{"model": "contrastive image-text model", "dataset": "regions of photos with short descriptions (Visual Genome)", "train_examples": 101725, "image_size": 64, "crop_scale_min": 0.7, "horizontal_flip": true, "color_jitter": 0.2, "cutout": 0.25, "tokenizer": "word", "vocab_size": 6471, "loss": "softmax", "embed_dim": 384, "encoder_arch": "vit", "encoder_norm": "layernorm", "encoder_norm_position": "pre", "encoder_activation": "reglu", "encoder_mlp_ratio": 2.67, "encoder_head_dim": 16, "encoder_fused_qkv": true, "encoder_bias": "none", "encoder_qk_norm": false, "encoder_parallel_block": false, "encoder_inner_norm": true, "encoder_moe": "top_k", "encoder_drop_path": 0.15, "encoder_num_experts": 16, "encoder_moe_every": 2, "encoder_expert_mlp_ratio": 0.25, "encoder_experts_per_token": 1, "encoder_shared_expert": true, "encoder_patch_size": [4, 4], "encoder_conv_stem": false, "encoder_layers": 8, "encoder_width": 160, "encoder_positions": "conv", "encoder_pooling": "class_token", "text_encoder_causal": false, "text_encoder_width": 192, "text_encoder_layers": 8, "text_encoder_norm": "rmsnorm", "text_encoder_norm_position": "pre", "text_encoder_activation": "quick_gelu", "text_encoder_mlp_ratio": 4, "text_encoder_head_dim": 32, "text_encoder_fused_qkv": false, "text_encoder_bias": "all", "text_encoder_qk_norm": false, "text_encoder_layer_scale_init": 0.01, "text_encoder_parallel_block": false, "text_encoder_inner_norm": false, "text_encoder_moe": "soft", "text_encoder_num_experts": 32, "text_encoder_moe_every": 2, "text_encoder_expert_mlp_ratio": 0.5, "text_encoder_slots_per_expert": 2, "text_encoder_shared_expert": false, "text_encoder_positions": "rope", "residual_init": "none", "optimizer": "adamw", "lr": 0.0019, "beta1": 0.9, "beta2": 0.99, "eps": 1e-10, "grad_clip": 5.0, "steps": 5000, "batch_size": 256, "epochs": 12.6, "lr_schedule": "cosine", "final_lr_fraction": 0, "warmup_steps": 250, "weight_decay": 0.2}
Rows from expert 4 of block 3 of the image encoder, named by matrix and row number. Rows with one number belong to one neuron. Each number is 500 + 50 x the weight over the matrix's rms, rounded and kept within 0 to 999. All counts start at 0. Numbers have three digits each.
# gate: expert gate (encoder.blocks.3.mlp.gate, 16x32x160), inputs 80-159
# up: expert up (encoder.blocks.3.mlp.up, 16x32x160), inputs 80-159
# down: expert down (encoder.blocks.3.mlp.down, 16x160x32, transposed), outputs 80-159
gate.0:580380445529450544488367488473468445526474481543549547506574554452466416484491526493518511439418518545418497480548523495536452471497435545554467552509500561465514530547580413502508550531493450497431455456585583408453497532460536432536520476
gate.1:493418430538426479465464530482514473537480503495474547469544482492491486430495509478498513488510497491454487450517574511536493557550483554534492514504502533465511466549570452499574599561537484479517498505498518458463482474464490477497482477
gate.2:513444426510476523509514469450491560539568454530466480522536472437507520503552527540486543506467540395481504524510464489577508533515498594589550474475448600522489549472517469518559433604550537530545494474470428525504407539425446548480539503
gate.3:465513509364638497484576515508490362456466498508474508542471498556463490552511565379440555442499522461550455506494557476554441447601581530462497479585501512562535502446535509525466475477449503476533357533521503491509576476501519434451410526
gate.4:562492490491518545465486559459513477383453475410575617472510523464467543441491441437426516604579580486469555498551465447519530439405428494436533513423509525483666468488479575594521571512531512535537523408428492478480558448519509469508549526
gate.5:432426486490530574548568469609580455428490499542526513528453584518448507444488526422418531506536545447446485531495526416543505515638608614510576487437563543540579533446407533538496508578606464446450414544440447518546400467477522460521564549
gate.6:571514571550528438478539588579490363457464551555449528491544520449461382448470554506482471513406396466454439504459523547466530403494457584558535517598524481536426524461460489551561557567550456496481548557486669432383491427538442563541458566
gate.7:480486513489409463501393533508521487491433534534513547509539499496465433525521477513547472390504519536469488441533499461467477506527497553533433519504485522481541458509518425466511540477506477482461492533500547499456471492543548493490479497
gate.8:529443427470572377481498562468440399412467540512594574477504618383478478443466502478421474523427521402519489548471464419594503513476504609526526496504462561463473530512468494490576446614601523470493451449499570473461507541500479474473571550
gate.9:509495529531568385480624493492415444408462561453486531513466464402516480500430461466464518589514440466589424552484570456535498398528492557546497484658438560448408443521456521605577492556493535502549569384539549437522500407476508540526400532
gate.10:461444510478552556470552534469493477421438453460606588579533499455452514441475479440414465548520428547535490470469545430547505526524496558480529576499561561472459507423463499498525499555587505568409388546455432482526521420372477477481561531
gate.11:599523482495497499450446582541512411468514593548461475406459490524463481558433447527521609562453532525556464544501530516531516462616516475441517447620522488441379550437472464531564553501477464414489513581421528547444487428512464531532424467
gate.12:498428482586451467565479545498536486400487533502499558420470499517483454434465375469501503498448523478473556548573423427541502480493493680515562483532530466441514511475535524579532531533576483514418592571472494456488454483521487495442516488
gate.13:573533465509638459407598423518545476606564486631425453534465499450414529414511561517435429603486470508513508500385562591443568545457504448495526476413653437561470609504470641459444447540497524507446384631405491530482474468558538617555565572
gate.14:456417461519486474516437471497487430512480491463557484553529472482538478505559551485525450510471446415465479491515540552536469524482444600553544516512530542478459561554483454436528494547511456534495507513542506504494518533408507484576510532
gate.15:502520605447576460389551504492528430484497490563522539536412504516462494568496524383477505433492498544538425337490601533496556480576500432402496498524571474433413601479466476399445557439321480539454475531485452513585609485621469531454544549
gate.16:544514551478527512441584452532466439531452457498525545517467488477450494438494490535393429535404399558476521501462513527505463458504474517507483540484579564538421497536509538531486522542557507484440443614447588534447436531519546505547557535
gate.17:441549487459433519456495551496441421476475498408471619463508451510524546527440436432509493516589508536531418379520493479514473347488422466415443665538508525473460497466444525565487634412461532493503640501524555494499503414628474392509429514
gate.18:419493562617434520496543564489549462497464444516523508518470483615465472545460477484515490531547608455525432407538472435613450431457575456447511544516550538571437538559543485470448587448470489507508495565503429479545553514510465482498542478
gate.19:519440469511423500483389494533532510518444508502536549543564525502462425488484509502484525461494520558443517472584490478590429508474503506525466515532460558475532599535461439500558490506527496511542462499587541454490493508522522488541550433
gate.20:504497529505552616532596512559442504555395535432429526534553464596494461523532466426438491577523513495486473407436525530631377425484515542487505601603485405487513432625476578600534581431499546467481514452551526505438444409569556539512398482
gate.21:585482492514524436467490537545469402397474578503562553481494585535433437477467473403437514484362463464509383532448541503533485552578495568514540470596496494416438477433472493614595512483480448440450551492503519437497569516390506482447430512
gate.22:464447496525625555474613453531548558454517442494532569514474554464397563354448518496454532572567524369532469535496493386590512553532660507530652559440634542485600496466373545476464487610646496502439451594456451490590403506379457486572578540
gate.23:453530525554484477536534488454563575444535567515565487432527496496483516458507531526608411525508530441496566523542401449527555472447530621528564507476503482509440492433501545558467442506580484481400579540416519523461468560485442554481479381
gate.24:510418489484477519485446551564520471502443492460481506481550514495520452467513475537501553488470471555474502490490504429584404448460483565510555524531479546482522510520486474501564555550564508532483483573540464438463491575486534397475516410
gate.25:515438484560403519523462488522481475533486506466504530464520440534524461521534518506478437498413455474485483479502422557489442486510451521529454507498443554540488585521562463541549499453468500520438487515502576509499454499556548478493523502
gate.26:500469494480511535567451583512577435416489468490506522487511531458416438424449577430574442531475518425486418516474490461552437434530512597522418538494554543549397570449444473448524465568504594488465519537612576518385454426583456505517490576
gate.27:482431484506453491522519514493529473495445437478509647572459527479475479476476505466446492493475481523456436470494519434573480480454430530480536630514488501429468549528494541482553544526514489611451506549520530468518515562486550457511619574
gate.28:568429539440547517445546542482558398440470556503540516463466548476482489474431473439467477471458439487515475517517508405440503530499589605458544497538491475468526535437461451528570466499446488473483445413520569444527546534415482494487477510
gate.29:481441437489497543452482509545527406478418537430473530533508514514519526490485504547507490433500475478492497493494492415540465387476521530514504527515432472532538502531494480477515582490568504595503500534535549480521478496544558400478444448
gate.30:506447504451518521502500461534513508463417471550566505500482592441481497533458545508455495510480484465451484497469496511481489503481504550515513472551509512460480524484486519495546467486520488400491513490586515457558572506468460470477472472
gate.31:503545387457517436481464429468436463494551545493437480408554496435545556494429446516579497547460539454563448523490468450567482504516522565556545420659408501371547475495543472467534464563551428431533550475464502514442526454438413535446513506
up.0:447577529503546493453544482519457514461538488522453503550433508524493533498538489483424498500555524512576432522428564536474497531555563460424532457535509445503475524426462527496518484496486486524490490529495463537582524503607472557484488507
up.1:461543514496549492472521572471514525487513508481562503519490470562502542470561542454544479484513510475530546458514511470484513526495551522488489470465451438507462527465459519477488413463482485520516491498487466529505505548489533400416504481
up.2:500473532551478510547533453472508533553587488524460414550490483440555520523485513564531529531463505382481525559545483431535573495549540572562575466497492536525525468418504445494478456614534540487542524524553523504488421487445433537496462502
up.3:570469485486406565476499439423515549511570494594588534426526508415521589481470490500505489553400442454517445526586424446461590550607516495492521456458483615454415559483505453430527505568595486404562589503415448522477501553354477545478585463
up.4:471569663500543503470543546516503562489472561436491488490459487579429476505570591448458488548520555492527508420511498608570467456552440431474489554449541538604393501459465508462484591411484476467502546466525470520496530449492475553536464503
up.5:415472464423587547567552454561550424478460479516493484518481540478512550444512483414441566519496538417534393547466539431583486528578575537518572505457546565576511557479455566493483494550587441460447426523416472521525437459435473507468559558
up.6:550562547517582435479596567597420416452467534517428487539437470412441431424419563503474433519400381469503495521452557525487558406514537512498559568589568470494412440441445516557555514566454527460471518534467571455343515444530455612569412574
up.7:534535525527489516467457494533496512462526510471459455468463450524483534482517496578523544513571464524458504556428473519506499467510490493507521483496472482483561480556496539473503403578503485476504546491551492513491534485487477501510487488
up.8:502406475527513372427546571492538446465445464534547562581475608406460482424461488430436519508470475481484513520509574430494540580542541520466584508495606555471497516415388458544484557558494480515509471527449479501494539530444503448481568568
up.9:467484441493462540542364487474590570571511414542541467472592538539529532584548484530505395397398561512477569455551414504472464585479476531488481475429549510539594551541540431462400460546500442497446465589450540503454486557581494465477597539
up.10:515505449570491415606425478508569509532490514535409399416527526524430503424481544559586490471542473427421480575508394521489510561513637571536477400531483472524550460508535408469507463527514354425591569427534524439530472541522523556536424468
up.11:454481489566516506567432583449619642487452512481579519446486557546489486499527479499597436483557588514467531460569425459492509502414452493471484538463473466558510575515562464463451573391535502585450506512581504434602508498539490382442561452
up.12:568537517596438495485477546547516495415495566434540474506476532450525490429479460560492503556513565511450609491520427466477507439537469572465555406497534432421535441465562583529525524506588504537482587567421442467479486527523454526484531495
up.13:456545578575550519412594475549545564538513437499479552564389537441424587528387437571332617521483405587552494471523604469472523490565565369373482590523615502422473514403397558515444495505576464453445469545474460513630503433534519466541503595
up.14:477506488547510495483543476486512566507478504514475528521506411510563512488502491539557464504481465481518484507580497513498476491522496522521511485479518493481479509543471460482470463546541513487469517434458490550509486492522467561531491545
up.15:518447416568377523599446526490480550478508500439510455488596480530561403436518476523575489578469494452410571602511425462562478516453495567588499505489411533531539479533490495568554495567590543468598520473527514446379427503406528487547460397
up.16:527485550536530559471547459576467488584474525515481518512478428521481465483470493587440446513387445554512492495513590571473502437454465493537461481436543522520379510555507522537500500594546554492417462555469529555457457507483475482535597497
up.17:440533480499419510417519527508439432523469493400422606492486473553499496568439428485489452488576553543539455386552545568538450374498387458425462594572500455452487427450445529568495592413468515554498626546588527488501509458716480463554453540
up.18:406529551592449449437552594522533474509485436584496466540418453567409469564425477558453555534505593464547462450538456482612484476479615416435480506483549529581449559547508523428430524489446504503474499567448459510514465519499443534473471489
up.19:487455480552452482495463497530548516478470543441517511502533514498457523503495463511546462507498524559449525487561483519566455560502439459514480470455441529477558525525468514489522541510526472518533450501555535491514455518557471483540499442
up.20:516589583499623550456569493587362425548454574433435492561540422580512436531536489428432473523535478555534433438434508553607415432538507506489494540592523377586504431611522549611497498430432560492498491483528545533436425410629515594446396494
up.21:535558467449577432391544497548462409412521552535516517473447515443535527455433472408424481537396468629535528520408621472430552541483520505450561479563557495460438465446398502548506452504504528505429455554408509482539571486486478566478492603
up.22:535538553477363427411387532491407453524489489478500574472510371505598439629491426475565460490482423639510457476586489543458480421483386446428404507593407479429412490540614499470532537390369544528579593419572563493410592496664452471495493430
up.23:517475497464524497561479486457423470528532460553517603527509559385508494508478573466433521495466456443551397491427520467513472506491492475600463515575495629525501540488499451436493497600538449504520365518547468472501498443464571380487519625
up.24:501534484474545517460490550468563481504451452497536559469487463455510531526497514558493500513535498502470544418516531450450500476466465538474443555469517483496436505503527566467454491482533515545503498572522528567487466489519429503444541524
up.25:516483519479534522548489519497482524456503535503463511526506532424457520450517497500487516530528508474444533530516526551502515510477513509503462479520522488484462528486500570495476465550549460537617503446558442452546475563471425536510498465
up.26:495544556474490434467460600621505459452517514563450480500463475529442458519415490470520466512487531391600419544472567483460465441587489497505447517521544534534431492441444437466475442563433540523533494518584550490397514459564443521520478491
up.27:454477486549488439482542475512521467496402445503480635588444465445523467479425512508466465514526434549531487471468555476560524510497437543499563590569519527438490529557497511442544527579521449653444480539533476457554516535472508497520589534
up.28:550430577489594502428543550554551445454499512475486478464432455517487524500408407421494464479455445516587469532451553442461508516538575561445565472561522460453483479389438503597562483481442482509480500469505530482520538468509557481493521515
up.29:478493492448514485420510499553467430516473530413433548571493526449467462494411541515464478473535478571516523513465560532520489488528462536498468502573487447458493548521531528482555532476497492520529486513560499483524478511559527440531463493
up.30:458497419499563520540484506522546571531510502532571455502479524469455534576497501548501494475612550461495504471473484508471496541488500475457450499489536498446511531483556531495460471454533526500475519449595503476572539486564498485535451513
up.31:476454621573402624508491591535557484464440410470564587558513591584499438507574589461433437438520434584450550419569538551422525515468438441444446603393589501607497525504538432555505491400421506622470497524536452453537482609556603452516541500
down.0:454531575553542463450520508575531528473481522562448503481453468431425543539522483580499473597495486544573469521499506509494498498454538434443540472511484501547423548448497407542484511495509437553495465500469483532495480567526516538493471483
down.1:499459498501495597507488466513501494559535553483507458537545540403468564489441501498457435510465503597405479519549414528462492522457429511507467501533429532540430473476511532511552548530490520557483507567527482485506475541466506527620503478
down.2:544461481471469504516524447525447577490485566530553482506500521406524577586558511513476470582449502471543489516490548553450495514491571484570548527482514511548553463483477476537491537548484448518509567508470484443512452477496527445549432417
down.3:586434572450419529551516505496543501446510562460459504611578455515394423442536449482524586376449508458442482529583504492524464511568525501605453514484541586502372596504433401510502476463417455516544479484445598572514499492494561542551485467
down.4:476611454497585495548439539516427421465440605455486549491498491517444485379483479520490481588478503466520476421471471496506474399555440585509510550524544478548507513520464521524465480577520460508616606465541487447434501435594460496520452523
down.5:495426523504529447487518454513460520529486451626536444495504428430525511514567474518534571483452634492497420537413401529484551519564573527576490426590429522596445450474503430418465509452463597630491462429530543605460580386431576449411471508
down.6:508466518545495529482496475473519485481469459532491499435562454611513502554524435455559533449517448569398524481559408564485557483537491515436472530469559478455456560456446505553559543495497463434440436516368425540499434477556568517573537528
down.7:457532500543491530460520489443508468496536564574500527518468490529530491452470512513495470539455491439484588551433505476483488580502476508499478473535465632450441458492490495496493535554504447530548525490571456461600466529539505479499482448
down.8:561432476460487531516496504483394463512505431532524435494583474505454444552547471510475565440452497567455545608607455420496474587500520487514531415573517451454528480501487501441468506489482561455641374441459603470426494428525484531474519500
down.9:468423532446534673540483419529557534554545562455457354536409460550519525511470523548496542484577521510525463528504532506464564495386505432601435506503487537507581460590417478524487418564391485517475386534597468535592486579486486438476497467
down.10:455508577525546489450560564471580474514502581547584502505430599511465521480508636537439503385428536553470606522464543478506528578480532537468511475461555508486356536439446559540446501363511514512460495526395465498527538481497449469453444416
down.11:504569492423570590503450441472477467486591415418471487444425534481461630555415511582529501397572559471623554561531499479618569545416585464507433548635514431491455473502509547437487439504581522490480459496525474487527497556494490434477450410
down.12:547566496565496514437551464514537459522553403526445494452506406585532484499561537453495413390568493543518463466445462500470547504551478430508470555471557542550465553571477461473438477463587588505459395512483366528510459482372471534489556597
down.13:496482439538515455571482482538451486529507522417438518431576518538589584418586460581595618558505474477470446612485387391479486489515506500592650417575410408570570458498486472546516386455542491553603458413516515522520482433484525435465388455
down.14:568492482503486480523502480405467495488593520509454449492456503541519514544514470505524545462525481469517508478394494499536542505532538522538447548476453526485476551478547417541401491497581542528482476558552451541507510467510532497426573503
down.15:514551543428530474441560590463557467581556438598490450530554459494408469434483612465501469558450419471469521469482418517476574651503512431517524474427555532538490622514430512458463493485464543587438469508376419519515468501430513498399598576
down.16:519466444532504481452494435541491479591495489597424517537535439597588506510518503505518447488495428498490416494559490485496432537598571445481480527554484462456569520591475434534577537502367539500458465482440610518519492528434563439456478551
down.17:502516511592376429477444521465438511622550571511486463571494452515511398524492487425430560399447473598559463496544647492385364470511465497473447427563519424449414461537534368486458480521483548452546529412462494490463521485528485471554430502
down.18:521460471557514495432528434459422504460494467502444489570411531559602598557514446528503514432480416532425516570582577382474527512499543551493537526510450449509497431525572566468501464472497563552480524472519471587518446383541530489455464526
down.19:488520496494483538586476497564536477470487491515453535480561520503524463526571528519545576516569476532539402484487446497535502495498424445460495441367478493544446481506516512509535580503448473465571462461553556473477433523496524493518468496
down.20:460540523549461452497406475549466506520452492494370426463488431472558527515473447552537539528472489545522446468567623545432402534576521502481554432567515473438505542474647473475573491497405524494563467486504488517379548534420419447531390599
down.21:549530537498496466565495584412527407509469413529523540456612559487486417430585509435461545557454429487459471546484428464424508534512412497446521493409495528452533511548513444502483524501488474395507524533506531433484460478478510527472568500
down.22:495512493628504526432539562431441515598512506423444563553499517485494462414512448554384480388614476540503510496582643509560495534535362539409500554437544570440560496609588544522484486601500435423456597462505490451588518615476450530607518536
down.23:540465492535452535528457432474409557454425527423545615483496616485502510547513473568429519527462471402527486590410535504502476455517505501519572487482499519493680434499470704486496497556489432441522561421538464507563488528518497473581493435
down.24:478488473521518416494489489500458509506587453489485426488547471506550552520611498421448485485528452492470457534518551580529496543582514558548451453484481463494458510513551485506517498534479525439538526519483533560483426468489505494512515505
down.25:562420555555455456445417565481543497441422505473548567508518505477424421493485477486542548537514481547442464510463447504509543537496455510503601500499521500557507534442463557498540516492556461405431509585521499462479516456494525500483540554
down.26:493531454559565613528632460422420495537569526561492522383497538487497505487492507417568518524390471448550496553541497529455545554525483441443559512496463441424449416501476515544483463558496538551447477394527432525572547480554453451531545498
down.27:507476534465555530494520453506458411509459445432411507558544475537559550498454466554464573440534469526530434527527478482491476456581465424438498507451449500471544405517583445462501477478511570382604515471476514548503443448470567548550525548
down.28:587518466525481520557525499504486454491533441573464544486551509441554553506480379370450512594496488543458439493416422451544532454509535582419439493439500524529445431502513391483455424546559477435463492527497548462480536496436529578466451508
down.29:524551539593451467534418503501448435592438453472471493507580475546548409466501532496482497426476496497503442506502519552446451493534547483477478439568504415487441452558542451494486506481449562382527467466526575497483445490543477622528527437
down.30:479521555529468537492490489460538498492525552507501492566423473487498502505441419514547480552562475534552519527451518510508507478528538482522509438507498514452424549481502446587435429573541502506578467528465482497475431518532487440470419465
down.31:459597460428582513573476413435460491600579620491486433444453447518533565556594463494459537399475511457577518556448488569417559475456495475452501397533382476502453565538502501440461465479414540454511454438460497577396552491637576579511452557