Weights of a small contrastive image-text model.
Model: 11.2M parameters, 64-pixel images, encoder arch vit, encoder activation reglu, encoder moe top_k, encoder layers 8, text encoder width 192, text encoder layers 8, text encoder norm rmsnorm, text encoder activation quick_gelu, text encoder moe soft, text encoder num experts 32.
Training: adamw at rate 0.0019, 5000 steps, batches of 256.
Rows from block 2 of the image encoder of a small contrastive image-text model, named by matrix and row number. Rows with one number belong to one neuron. Each number is 500 + 25 x the weight over its row's rms, rounded and kept within 0 to 999. All counts start at 0. Numbers have three digits each.
After each neuron's rows are labels from the 100 images, of 14848, where the neuron reaches its largest size: "top examples" is what is common among them; "patch colour" is the nearest of a few named colours to the mean colour under the peak. Only what is clearly more common there than usual is listed. The data: regions of photos with short descriptions (Visual Genome).
# gate: MLP gate (encoder.blocks.2.mlp.gate.weight, 416x160), inputs 0-79
# fc1: MLP up (encoder.blocks.2.mlp.fc1.weight, 416x160), inputs 0-79
# fc2: MLP down (encoder.blocks.2.mlp.fc2.weight, 160x416, transposed), outputs 0-79

gate.28:476537476480488472477479442469521497519464469525527487470476471548517521481538524473478511475505495491505511450507478530465539521503493500484482497517511514492517552514475512448534469489498552508452513469466500472496468492484505555498524479
fc1.28:506516458479505507487500506479501512508475514489471496507529567468473484475464493514545477501488496496499480502511502515555500493522474485493463440507515518493467538526490493547496527507535479476494436504544456509521494510497530543481522495
fc2.28:501491539481532468478527496483538501515492528507521556510521493505512448495501513525525513502485516471504484522461517489488537526486549465513518525449500455496520452466504526488546466481486510483463453491448462479467471540495471511517514489
top examples: text has "blue"
patch colour: cyan

gate.218:519530503475497495517529477480533511451492486473510536485492535517467518466511481503473515513525488545471517487533470477490495503502505490481484476466544525502539508500479465471527481488532521517469508507506533520463532515479467495514458500
fc1.218:542474489510488526501474524539499477524503486509470475480475499452487527487498550477521494527507513479534501484482514527493518503491477510552508479505539509502415475508501478504489473555488504505518467545507525485515508478483574469473512515
fc2.218:516505518525508478509475541521489499479500501530475502495502497466543500468486473529481509514464529520474538516530509509501536544513462516513507505484487513466510496521471521452474513556484478496486538535472523487476498515496479521491509518
top examples: text has "black"
patch colour: black

gate.257:460526513475494530468466490497481488484481469507507512501444530518466470508518486495532477567490490530525472497502499513485521512527482451527509499550524513450493491506483503492503481520581492518485540510494498489542501473516499502484456511
fc1.257:489528485504502517483458520503463472519486506505513457506516500486537527502510468504534475511511495505516513498532500532457513453498539499477457529519556482494497481552486531539492494509453505507443543517526487482510532489446541554510528500
fc2.257:499499505534490530493476461479472470505499536509509496510525502528508538502482529537469486507487513501493478523520480532496486441471518470506500497490479522483535441479500459500510479477476456529505491498501535472501476515484495459487498491
top examples: text has "white"
patch colour: white

gate.130:523523489515495482485478458474547529520512515492534476518465491480507522480501451477507479494513524514529507515529487519524481544530485503498540515508521558507542480530504508487519521481483497518488516498474472470462518463491517476524526490
fc1.130:510506526484482507469490495495509505445472500518490527496477501443521539518487508491492468478487490526527488523518499482524473511508475508532520521442460517500520482487434475503527490498522484477488492507497469496471514528500515485462439470
fc2.130:494499475457473482488481499528503494512488533542500526498528507499496519518470456481550530492506507486527508519463529517482470504526487500513486453448493495478520472495536526505478528506501484533474511497528476517452469545490510443520531485
top examples: text has "bus"; text has "red"
patch colour: black

gate.57:499497471491522541478528499491482512510495484504514558514475534484472481494513517528467470450494531485473510489500485528469455500517484522531507503550550509511502491541543508489537459519563505520492519516542486471528533483473516473465480463
fc1.57:527512507514503482466506520492555475441525512488529494527516508520491514481497480522487527495557576510482467493502465473531479500543528461488491510474465549507526515474474496496500524514480498491487489507505460477519468499471522492468474475
fc2.57:500506572510526515528474517502465486489478538563505521477455483496510456472549461519492467523492500525475460545504493504517501535505507494489480517510474480516510476474487537477465468510462470528514485524516493484513539513509480497494521500
top examples: text has "red"
patch colour: brown

gate.214:472505500533504480501503506472493502507490495491499488431480471508501525457478453499484528477556490495517535510489554515518471502485506530492471494467544526460502477500530497504507448525508532535518499467501526477497501486494521548496511511
fc1.214:489503482508485532507512519505525467431476488507471506535507510483452492519501511501516524530446521483512505482438494506529471473528498442472477446492494489519489501498509464528501528542506472501502539524537509518525502505467494492483518481
fc2.214:492539469520524480506511500486511526529466507519486523519496485474533505516545486514533487515474488495520525501458514546510510483471465460512483525527511481515511468467463525513475527478529495460514552508467439517461514497443492540522513478
top examples: text has "brown"
patch colour: brown

gate.188:492489474513486470512484509457524556560483485460544472499490474508530491539523512496484451498513481459527540515532499477511506479497521503529511507517535525548508521532510532489518473483465519447501466475523476457503520475482495505502533508
fc1.188:506491497487521507518519464487477466483533540520441496468495479468478517448497457498519531491491557522481455479481530529513468490540466512475508523490495472470517448507505480521481512506545514489533497500510520519477489512504539479532456490
fc2.188:508539503504514513509513501501494487486478549523485488429500487485494555477474511527473551489493526500478491488518510497537478518544497507478515513445465548451471492509447498479494506503452448487506483505489508501525466517479460529501476488
top examples: text has "blue"
patch colour: black

gate.248:553529532465535485567505502521522504459462490474544497504489524525499550502503462490447496455493505534478530512499510488478490536513480499542526498486493524518505504517462518504532486514466493513504509500486523519492548536472472484487469492
fc1.248:498531504487523513514440541521482479519478523495458494506491532472469493470531503497504493531516493519487535487552488533519499541515439481503489472498480531519491503490484523522487532558457485496484515554504490489495501520486530509493491499
fc2.248:550504532496491496516558545535437512481465501509516505533484499503481526530500488528467487486501545491485490541500481523501479505508432520518507475504470514482470516524456501531449497514485433508518507563523522514473512498501520485475454495
top examples: text has "blue"
patch colour: black

gate.377:524486478512537451508502481507488521477513453501525455457513504494555506500528532509476483497544492460512531493464540518488482485467518548529498484520504504476523523487496468508501502456534540477475480508503498487449492481485521518507496489
fc1.377:524509525493502524477498499513461500509444532538560511481485522526506524523501490554522483533554517452535488515466473503528461505498502505528501481476465518534475519484486495480511497534493451497553526492510505483511464531497528491471495507
fc2.377:463508488505518478551483468489522498533472484493531535476498464508525525512508549534513492451459486470487517469481530529475502496470507466492484464525511514558452507506534542507505516491533476469504497475526513512515506465454490510481495516
top examples: text has "man"
patch colour: black

gate.41:476521523516467501543512488516484540504491449521495487481512489486497509513496512473494530506492493480503507524490512481499462472468540578517529467535506459496525474552517499486528514480500502474469476479521512477492497515545445495487500495
fc1.41:496502496505518511511490520471477555513483497493522477466522484501526506495467512485544518529491523503469526511477531435487468464476494508525531471446528468529540470524512501520521497466512513475515529451524482510463539519481472469504493518
fc2.41:482465480522456518475506504487477553526521541487479514552471479472540463501495488480507491496465446498507504491468516503470503519463484480520505520511508449579518509487512502488497468494483504517486497497472494490478492503537508511507547483
top examples: text has "blue"
patch colour: blue

gate.312:490493482504468518480444529506516518476501506538503486486466503532517539475489452495523468524488524528564503514469486546512445491522521514519561524511503440531522484528465525496510517472511522480452494493512528521501521454529489518549489465
fc1.312:493506489493496469536511535501496445501492501507500467465521518561536524529455538545495531467493495485493487512483530487502488531497499488478520483512503500461486520484501564505466488506469501528502493516487474457519510423502498486493522506
fc2.312:522510534512514477509498474532500486503507462474489515548530496516510485504503522514489502518516508544467491498478500461496504564488471476475494505506489502473478551456486468506479495541484513499514492532509516522483461476484511507513483518
top examples: text has "blue"
patch colour: blue

gate.381:512468502481474503486478484488484478505495538507548486488496498527509529495490496561488507573460504481482568461495455510492492504477479532522524488498458524441475495480493483512482476492528477521504518482500519495498530491475521476493481461
fc1.381:486531476465499476512481543561537510500519447473464498470544507555489453493498518476505497504459516520520506492492492525517505481500481468479498436503570498524512491509503497539501508470483486482499515486515491491490508509478429564525455511
fc2.381:474513521512523439481557505553521511460558500497486526488533502499523485476524529475479521511495527465490486523510504497493458487528520532499516535505496498465503459529512505492499498487505526471471547520478513510490505468479521533506504532
top examples: text has "white"
patch colour: white; pink

gate.410:509513501480497472516529499518494469526484493535488472461493485454481534471492463534507502502504476524511502491522483540497512516511475522493478515502495522495513526547508476515533492489504510466420521501545493469496486508479534515469476523
fc1.410:477524464558493521469475517461505497453463460478546458492513484502476461520475483552538511502474491521512552526511486500502485523508531461547540498466501468499528506486529482535510515498491497463484542544529516521503535515509520481536456519
fc2.410:500492481524526495509485491547548488515440529486487538571482489510476452522482513482507543517497495501517514483500493499505457522522472507507517514474491528506542515516538529504515474513508493496496512545486507506461461450485557500477485491
top examples: text has "plane"
patch colour: grey

gate.18:513505453483519524493481530490475482498461464497480509480495533479508463513489504497497463486465455514497507488509499519490498490533531517510451450489517530518515462528536489477476486455533507476446499475520448499488485509500532488510490507
fc1.18:530505502495495500501494485522517466493499444536465518496530485491498518513523496466449495489477466524521519523503483502475462451476515522505464473527505502495516498523511495454461505463510469482499487479514501464538504528498495505506478506
fc2.18:513446487486476497462484478499481512507492474539494497517523485477472474488493475478522440498482510503510480459522473504545452465480526534497498464531514509490507526497468482450451516492571477505527491474504495513514541500467534497499496462
top examples: text has "man"
patch colour: white; pink

gate.367:488496451484467479489504474507475480449504470534490505502474507505458498464490478462527486467476538536527549524494452558518504486492529501499516487561476520498523485525496492556519508488512491516486497501480524482528502530525526515486460477
fc1.367:519472497467486520466530525522488449487484492511495507523460508493456513452491479496499475444480514513519482487466468552500442482534491507507519494531500496457536469509479511546495503526518533535474493482534517490530499517507544522489533464
fc2.367:488496495482501501495538501489481515460509509501523494485490484509476551545532545536496494494529521489513466440462462494500462475490515535532486472505518493489548492488490452516533524529515496459501494473497481494505497545509482497518482486
top examples: text has "white"
patch colour: pink

gate.237:516498459507563480522514515544510504519474474492493508513544521488515512498471533479500533436515471505439513473469538485481527530499514484515492494486485521487537488516489494528455481523482534456477532461534448497505507501497522498528484494
fc1.237:455525523487522515497504493479480518510482516493476481485489528520496515502487511486536574496467495463504477512508484512501490513522479497555488533525524499464512500535512523501522488472535512497474478479507487447519511483438515483471516491
fc2.237:538494484553536537522511510497493474515470514528504549520500470490503497504448481469477485498507474514512486530522506489533504479531535529535464492513512457523498503517500547456478470473489468477525498473535505470493501514512493471525540506
top examples: text has "red"
patch colour: red

gate.158:469521473501478453487517500463504440531465504517555474485491477510521499494535466515506493498502497531489493537518483500527472498474498517486491489489478490536515517447493528489509481493509499547499506507483519494470518475493501512493456498
fc1.158:468519526458498497489514520515477499486511460520473538506491497470499488516506477548501453553499519522467480542523500471516505510451500479489475486509496487527445467537491502501487481509476474520482465510505466521494469504482488478521520544
fc2.158:512539511508533463481490501465512490568529544547496507499478505511524473497485472543571484490457499525495536523503541500480512495521525480504480477510460501522516447453505507463511506481508494487481532473461456487496494495496495530489477513
top examples: text has "black"
patch colour: black

gate.182:485491491499532497508490512434495506522488548485475501490493491469515506515485492494554493510500495464487513527483527463488494490474526510520499487497547491524490491500501504532507461486544499440499507448508491505546522531455523515507459521
fc1.182:519505509475568469540521481482479506481501456480498492472520477504465496432496500451490498487486487548509472505501522497504533440502516533496483516519517474455514473504501486510477490464534501513502520523474493486514548466533493534494479495
fc2.182:498492503483519478499512461499538469526488488489506536480542487521489520492527529469547492502482520473530501503520478540503456483547533524521506494524530509469489511533454487499506517458506489500492509473558507487506534477510474482495512506
top examples: text has "man"
patch colour: black

gate.34:480484511528485476508514486467501503492511480469571463472490500492504553477486488490496451494529498485504487459481502506512485485538532518504528504513491512489479497514505531521547500499480551494481521470507530474502495486509519484481513488
fc1.34:512471498462523481468471492446509465550536501452492512499498478458485501467514544482509495521480557513457445506488524526521483530500513536468487544531488483461473514509459479506480479486515519503515503486452518483482538464500528525488493477
fc2.34:510461522501514513461514471470497507491524497516463523514490535511516507464483519504507459543516501509506491503502465510503496512465533502529504506480474484504456512490448488459529520496529523462530517451495529510532491469533511555479464525
top examples: text has "sky"; text has "blue"
patch colour: blue; cyan